Weights of a small contrastive image-text model: 4600 steps.
Rows from block 5 of the image encoder of a small contrastive image-text model, named by matrix and row number. Rows with one number within an expert belong to one neuron, the router's apart. Each number is 128 + 24 x the weight over its row's rms, rounded and kept within 0 to 255. All counts start at 0. Numbers have three digits each.
After each expert's rows are labels from the 100 images, of 14976, where the router gives the expert most weight on average: "patch colour" is the nearest of a few named colours to the mean colour under the peak. Only what is clearly more common there than usual is listed. The data: photos of plants and fungi (iNaturalist).
# router: router (encoder.blocks.5.mlp.router.weight, 8x256, trained with AdamW), inputs 0-85
# gate: expert gate (encoder.blocks.5.mlp.gate, 8x128x256), inputs 0-85
# up: expert up (encoder.blocks.5.mlp.up, 8x128x256), inputs 0-85
# down: expert down (encoder.blocks.5.mlp.down, 8x256x128, transposed), outputs 0-85

# expert 7
router.7:141163138139135136138103141086124127155130147083141172107126147157130103176141113117126115119137133133131069102098150152116140151125148106098138125188146114101145142126127105118088149173113155123101151117109139106105154159138102141176146129101092134128171112
gate.0:171130105114103144141120124145144139156162103133138115124161150051115124128102125124081113172115165134176123080093155143119125108138089093132126102150128128107152131136116093134170127168111138125140124084099125148126118108108136097152116108108142144169100182
up.0:176148107140096128154194143086146124139159104122145123141121136101110142148098161145099165151108152131150150092109140126138133116127073115146120116146145125142152128149114083105127096145105158138132105088142103142128121115094141118123139128123118155105116130
down.0:096165139107105195141162141124111161128115106136213085173141135141121123120153142142155128145127124147125114107130129135165129098155157131112144145149102108120130079126118096150113100084129132168118119114109093117140149122095079115174168130148114154106146168
patch colour: green

# expert 5
router.5:153086146096157125101110091167150149168172137163066132102101112139133126080099146143149142147147167153138131137122123111167141125113158116116123161119122119126114171122136147138113105142140090129098142162130188129148129139161148127118138129094187154108089152
gate.0:117116122136104121112105128117127137138104171152165139092128114106134166133111121137109113135105081109104165130110106103124131100116183167151123104121137128156094139117119120146226093134132136148141111118156105147135126076124145120124098159098123120156116125
up.0:140109105154114122101137125130127103164114175140169148142140110129162105122099130123103112159118095136117173137125120116113111104122129144105126136102155114160117095104112121138214092135149160143105067107116119189093122094133096165148126161098126139145101132
down.0:115112127126123120130117139152145084164117147100175145103176120153105109120115147164143120116145116096117148119185114104124120100080176134124134164078164190150140147129105102120101097131110138090092179163129118136112118132143108125123090117134137131140134171
patch colour: white; pink

# expert 1
router.1:136137127160124116089159112132146104113098187084126098141110155117087111108135116129131107107134136122167124119131131119150147107117126145102134123133122124122126159126125110145095145085119149165154163128121111148157109180135097159122100103083106116106147161
gate.0:189129112147105136113126109108122165088163144162096160101109125147128125094138141103118140131121149127160144135135184118139142109126165103110122163119103146101134134154125159138112122099139161151103128115136103186068126112140126105127113117099118143141114153
up.0:156108122159097103099126116178104095122142106136123098121127105154104102156161111124117111101120076122087111128129121121073095124136111111104122131153133078182124106163104134119122112134135117138088140113159080162133141098128123096119146133117136145139155123
down.0:126128113118148106104108109127115107147100148113123153118155080167114142109094144123118134114126141152095158111090139167121107136140130097144174166115133091084139163130116090175128120124138133124121153131151124116134102104181124123139132092161118117085123134
patch colour: grey

# expert 2
router.2:157146174102119138125149161097108118138123117114092084098122124151161112094166098155155184168130098146118131143161128101117137158135155125104142114139086162136085135128148104135150150146090132134163134149148110138117083103102137093081152164126157129159136141
gate.0:135145145134122140098160127128143182159136069096083141124100074132159104133122116157159149110138140095109115118119138121129077171127157141094097157122145135172113090139164138113142089104131094138144149114122144126161165128155127133120158138142132159068141109
up.0:134139140131133134095150154117142181150138058111091145108088074131151112143119122171166156104113133103105126120135120135141085159123150143082101157123137137166119110149153138137144081112126114146141156118111122117142161127148135140117175137136118132076124106
down.0:105133102133121124118119135137135093142105170127129140160134107161131113105114130102074125168121129105145124127125112123106149104090125133137134126122127142086130109124126164142141087161144179111124106123127108135131145154126152114167106119126108155141115184
patch colour: grey

# expert 0
router.0:128133115125111177154133142160146135101163129170164148152125136151147167121119175124134149142140110132148117110154084144116148107122177130159138128139151121143143132096127152155153092098139149159113112088131143155083100133144134099118106171111102146113112118
gate.0:119150115118118120120134131129142145123111092133093158130127152141116156117126118111085174132164111184156117133116157188127162144193112137130127132110136109100133070135097155137065152148149141144100116160119114102123128111167095157090119206133092163102128145
up.0:137143101151143131132125111124129144091110113118109153129106144140120117126151117130062148147104099131134122123128129175113147134140143174114118115158134144096141098154137147170102088170138180161133133142151076080114114108134136120079121170149143149127104149
down.0:128152132089124135108128122159125143121134133161096165134133125116147160117200128100159108097119112124124141120108154102078121124144122134065124093140104100101124131113126125132132072124167128153142103068136120129190112120106084139138123112124188109132128111
patch colour: orange

# expert 6
router.6:153102123136133121156109117089137110152141103108154123141163127115135154107107092152116127167121169133157148140094165160133146120153101153116143132102168096091143119160106159150108141096118127109142122116097159121119166162134101153170130099144074116188135104
gate.0:112137082079164091170110091097115101138140111152120158140133130102112144152138151159125153124153164133096155134181156102097103083129149114120128154129143112119120138138138121111133156123117115145113112115159098129145100094139122179080120114112108146103140110
up.0:097139094083160085169136075131125092146124090123113149149130143121121094130145133157113150117133142139100116156162146097093099098139152122137113153128136100092118134127163138123135136144118108145124082137165096116129114108114139174087127107125130155103141121
down.0:141137130134120123140108144138131125155151138097137119132135134127228103118114148117122117153137114116159084139142149142116113111134098122115125094137136200156173116114120155126116133178124075103111132138130131088187084135092115123123139125145154158130114144
patch colour: grey

# expert 4
router.4:115139137162127142126136148133143132164086167100117116117152113121110108125115100131147098136146143109136149135087155136146140118159117148096140132149139144091141096158151183118077155144121171144087108122085136128119130156094103133159109128123126146127162122
gate.0:078113126098141127177163122118107117148121137146110158103130159136091084138202160124137121129153128150101023136113138179136097114149164152110124097107114107126120143132117131140169098119106154158083111102151140114123116151126137152123152102149120130132131136
up.0:142107097185130154124117109133146181145112109114129120129122147138122122084135128143135160109127127154172163128159073180090101144082130149149096182132111159137120172132128098125163133118160140124156102103134177162139128140112117150113137130082112141149125140
down.0:142107134145113107135087132133128128134098115135169095132149158134109128122120118112124145088153116148080156118154146133119098108115137124139126171092093085121154103108081118124089114113104125101162110138105097117153145153146104142175145133153103111096064155
patch colour: black