From a checkpoint of a small contrastive image-text model.
Model: 11.5M parameters, 40-pixel images, encoder moe expert_choice, encoder layers 10, encoder width 256, text encoder width 192, text encoder norm layernorm, text encoder activation gelu_tanh.
Training: normuon at rate 0.014, 4600 steps, batches of 128.
Data: trained on photos of plants and fungi (iNaturalist), 90422 training examples, 6.5 epochs.
Rows from block 3 of the image encoder of a small contrastive image-text model, named by matrix and row number. Rows with one number within an expert belong to one neuron, the router's apart. Each number is 500 + 40 x the weight over its row's rms, rounded and kept within 0 to 999. All counts start at 0. Numbers have three digits each.
Before each expert's rows are labels from the 100 images, of 14976, where the router gives the expert most weight on average: "colour at peak" is the nearest of a few named colours to the mean colour under the peak. Only what is clearly more common there than usual is listed. The data: photos of plants and fungi (iNaturalist).
# router: router (encoder.blocks.3.mlp.router.weight, 8x256, trained with AdamW), inputs 0-127
# gate: expert gate (encoder.blocks.3.mlp.gate, 8x128x256), inputs 0-127
# up: expert up (encoder.blocks.3.mlp.up, 8x128x256), inputs 0-127
# down: expert down (encoder.blocks.3.mlp.down, 8x256x128, transposed), outputs 0-127

# expert 5
colour at peak: black
router.5:512532498510493450532505550466535586474417556535497487428461584450475456603451542503486497463519482505454470487476447488502476516550501538512542465517515542482580402578551455423507463544554531461431440433483452573510452506491488513476456512485509544506523519539466449505491482526521533460466446510449469436418405538458564489525526458451454479509472463439498557492510511566582528499491
gate.0:528568475511514512513524481456510491481535454494489475503506513473482531515466495453528471483546481498527592495545427490454510461502464561555432491543497497541529494509567480489500543498477498531487413487452415536567480430438523440498477523533454521552528496511437511474497514545451489462457542476492426520465471495570613435480437498506523526467476560450473491520463495510526595520543
up.0:539556430551498439550469558492497569469510475531578471394543467456453564530523560528475523510492418473475533584515431408437471471498497473462473455514532537551521516539528486517491479546473495511532469429487433453519507501447506504493500484541472479560512477445535455531518516597479420456399579537497465558493406513476502505472464512544488444493469544428551510473405521493586548499491
down.0:524465492502503471549493539531456525500507496547561522535533589463518502515516499547539525462480531483449501456474508481489519446568516491525507505460474439550480596453543476554572417468525482525491530539457524394461503496469474503482537506545538494452510484489414410573514527450525458463475450439534501443494570513469519538534448511524528519476544500444493504476508486599481504551472

# expert 0
colour at peak: grey
router.0:472567476460466466453515472521518470562446556509479529504470570534541482430511478549461463507442538452521550508503551466484495469435534506409447556438506516560482496500497481535507538444553488467558481463466518470465531454438560508555492454466563530449556416425431439516536426463466529470494481549505490518464538433534447536502547455473515489477472436489555474470557482545557525532534
gate.0:502519487484520485527508526514452513439498500490531469423484457614533456474516508523503495555501490506437428558546524515528569471537539428492537443488568494527598466506576646492500534458465449471512468558521497543490479473564485464478537476490480496534478526392495508522444465497487458491439586475443420480481489493464435555559471542492494483549455499512494460523473472543512417501532
up.0:425468522470482538502539468494533502574495531503477496531530514451475542494469539489490452423559502482532480545517504464476432550450486528502473555530416481532413513484425483563490493552549525527405517469516471445500552458439450545529506541473514479426457456542488531450534492510547560522552405527525581478542549503525627475521523450507496571490519491518487562499526562534448548482529
down.0:428511512448550451488503534501517471497519494455413461538495492511556477481476504536494459527486528490553546575517497587567523573473511533528588530585489506480549494555539488462465571443472506447484484500461476437498499416498435516479510415506539476523530517481459543490535419489428447496502521580492484554541484480472506485422450523508491516506549556557471503442558526549516547491517

# expert 3
colour at peak: orange
router.3:463436549523488514500515529487523470550484507606489552575469507473436463449535516469510495482536502530438574512497535416441497560510564529561531492496541476467501583507552483541447471529470519484558548529452488509471435476479481446429528454502451497475448503402564502465423558537519550436464496482460568436496477461512437569487466548564503494506483560497470479517499496517498481527498
gate.5:433464469504503528561392494501511489567497504594562462427520462562519423560554492540468521528497545500462487489547539514462536555487506431532499393453497597479434541478509448434558558467472537475586580482564560471507522549517523429477546508506498520543543507529523464506472540525579452473437499482505382480432487507536464625547482457564542526487465476509507470546515550507493495445471
up.5:551446497561542537451593629496616523477464474506428480556463458470517526504475477461538517483527495566515570513517449441517488487484433532496484511532462468559461456494472471530452570508453566441529490452531488530495485531452446527554540487475575428393507549372514420480558498450492562533559445424474557419470466504527530500532537457558524493516487472502443536490529529457462489502522
down.5:556549517546456548546606538513484519460533507501555507541499496508500557498514504520486507492519476533489496516492538367543446453466519452531489423454491477520484415471520455506483460468498528491461472509456500504520479497483478454503489488441452536446429515432527504449596485380485491476510548447438488548525477540557556515516486518507587494467519480512580585518499514462564475460431

# expert 2
colour at peak: pink
router.2:491446455534544507489498452438448472547488434470504540563461460540523472466509444459521497479469563463465509506538563521461537554515594540457511565558476498426447463454491557492536455508563443478442492527576566536495483480480548544558549499544509488494489463424494590487476529539545439431543534440502462450539488498475483525450499522430527444504596460466514457521468477513493468475521
gate.0:513517507512545495463552510477449510528514520459445522562488495458564487522441505488534458475507458527536445441525520516535483567434472573503458539459511509511504444383518548485501436488454441522517459522504582506611478515472567466584511515454483534538519492467483435484461522499502505484555482487473524490476465489533486443517467504516510512469562471520488490489534519482541511524517
up.0:484458400489487572526486471488519520452490433467502548536493466499552485528493473576532523486496483486478563562543500527480527466475497558501544495540494508464522503540500541489500466465471494461510440513474491428501490490599526560466542493500530555517467496577465437491505530599483501510530471532501501448455452545479428624462500474484559471495539511525503590514531449472522465500509
down.0:544453478557435483551482475529517450496545476466533544582511520491539519464411452524532509484518491455552501503518470511514463479510462498452503541486495527506522457494542528453425532514516551534551588516507524521524407500489462516512448476518492501511533497542378510519477505570497541460482508568566547555520561537448530491537475471551510481514497464533534535464496465438525526418423

# expert 7
colour at peak: brown
router.7:434504531495434478575507511463547531459529526522463538474553491504458528496465527428455488539468430437535449497511525549465454479453428458529588540548469496499550478531503471493509520473462484441478469494540506508514493497444530528537462557483459426427523552521455553489473482519477534446460464515541526549426480543490513546533521492466514481504492443490446467507487440495482476479513
gate.0:489458490473497516546548454477442444491471491495455513537416452464480540492508525417479547509454542496500527526543494481526520509516470505578433515553488521591553436486534542459521516481517468517550492583500449482631469574490535496598544494486479553556472563440557545493514555496512478505484500536444508466525493500531525464480485463500469538545459544424494522453479558504359569577485
up.0:452498477523517566571540492470455437545509502507451497504441442462472533518514505436449542549443534515504464480499492515545494516556475492542473506511519477564564429496537511446489471519533478518557488577524472569617480538488581487606567505465458520539460569491484548503537507481532446515476505574458473475515476532513532452443495448485500545560468529431459547476471518442393534533480
down.0:433495487466517553480464422472500511518500509496456477554495441454509453472547499532516500507473448540481512493455476542506550519481540512503476519531501514492502501494538482486486505515463519509450498538481483647541521564686496470512453531428517423477488411506533501488439527499492456455479540512446414532544532506511533516518495495478450467568491526474467466440491514516455518445510

# expert 4
colour at peak: green
router.4:492464549497522450504483551569485531498505552572478565432491548479512434489553478427479476459527425466450514493578516480484494492431441517474499442533500571447514496570518449457524448514515466539460434470436531526508498541519536477463527548479441448499425479482545476465463486483555439421515470448548473555480519500542526471497530512482541479497533460556447558448544462545546451478465
gate.0:533452531551545536535496527473533539474446598450539525546488481535561507450491551505515490476569484499475477499487461449538528512532458490543458520491497563465452435513431529469503509532509474505503531427507527553531471500497509470448546572472485590432452386483587448483490507547501500444515554492505516528454492507412436481495476438498526588585568544449511547535530479546463590521503
up.0:555541492470433559461484506501463492493548421508563462509461436495525505473449486498500539486427494512537462506448570565438469462448517484463472564603510455551508493514577487531530638447530495467459516506505475423567528475485436481503500481511505471555485495471437491535572477518508531521537491484449504439542507482608527504548447588497417424454495502470499472495484504486477461513504
down.0:535535533504395500464488495494510580502589596506510495455489537540536542561492539484556530459473472549446497470517578458474519488452501501479571492483547521464501517513489498483479496532421451543512528572443446547493453535441498496493548499521462490522429499526479505590460513525542551551518530558475586472420440469545518532519528525536551453562484491510564485561519507491475511548458

# expert 6
colour at peak: pink
router.6:517506419498435578526448499542398536459487493467456500440517449575527532548509555497477509526486500525461516460521447518483479447503464418467482534529578491464527484504505458516572457416547500583436550446521486518492522468459427525549455470522517543468535549587443460497457501511444411530432491542551510525491536471468446502554507545562586482491453511527492543591525495505502523424526
gate.5:516538517517468542537551437484511487499437571562562549440544442523543529532440508458508432462483361506483485506545507501522523531562487508463531555580433520520576393544463484481499470512451471509537594541503511491599509571449549483521484530542500561558489438448422522477533533461504470507454511522519501487480413509525519547512537524472571460476539515450559483494517433464485520496550
up.5:506485468498507454479488588498527527493542473498457445537474572482459479472539500518494552535493637500537591502502512482492483473450470483539432448419557526473435578448506485515491524522559518488419429461475487478414514469544443481463499482493481438481490585478540487514463471509486532478578458456489500529491544479477501496495473500548489529509462506546413513524497540564522436496422
down.5:483552443548517503557473544438492501476528507513486461456463544492509447459487486560460512501487602416503516473483551471535516493545527478499521566495582452482557460425454493494547532521544513485433485572518479554475498482527428581464536462539544417535565508504482539500513526492544513456443518505549448485421505497501503488474498481484477544547542570544536525553520580479411497562463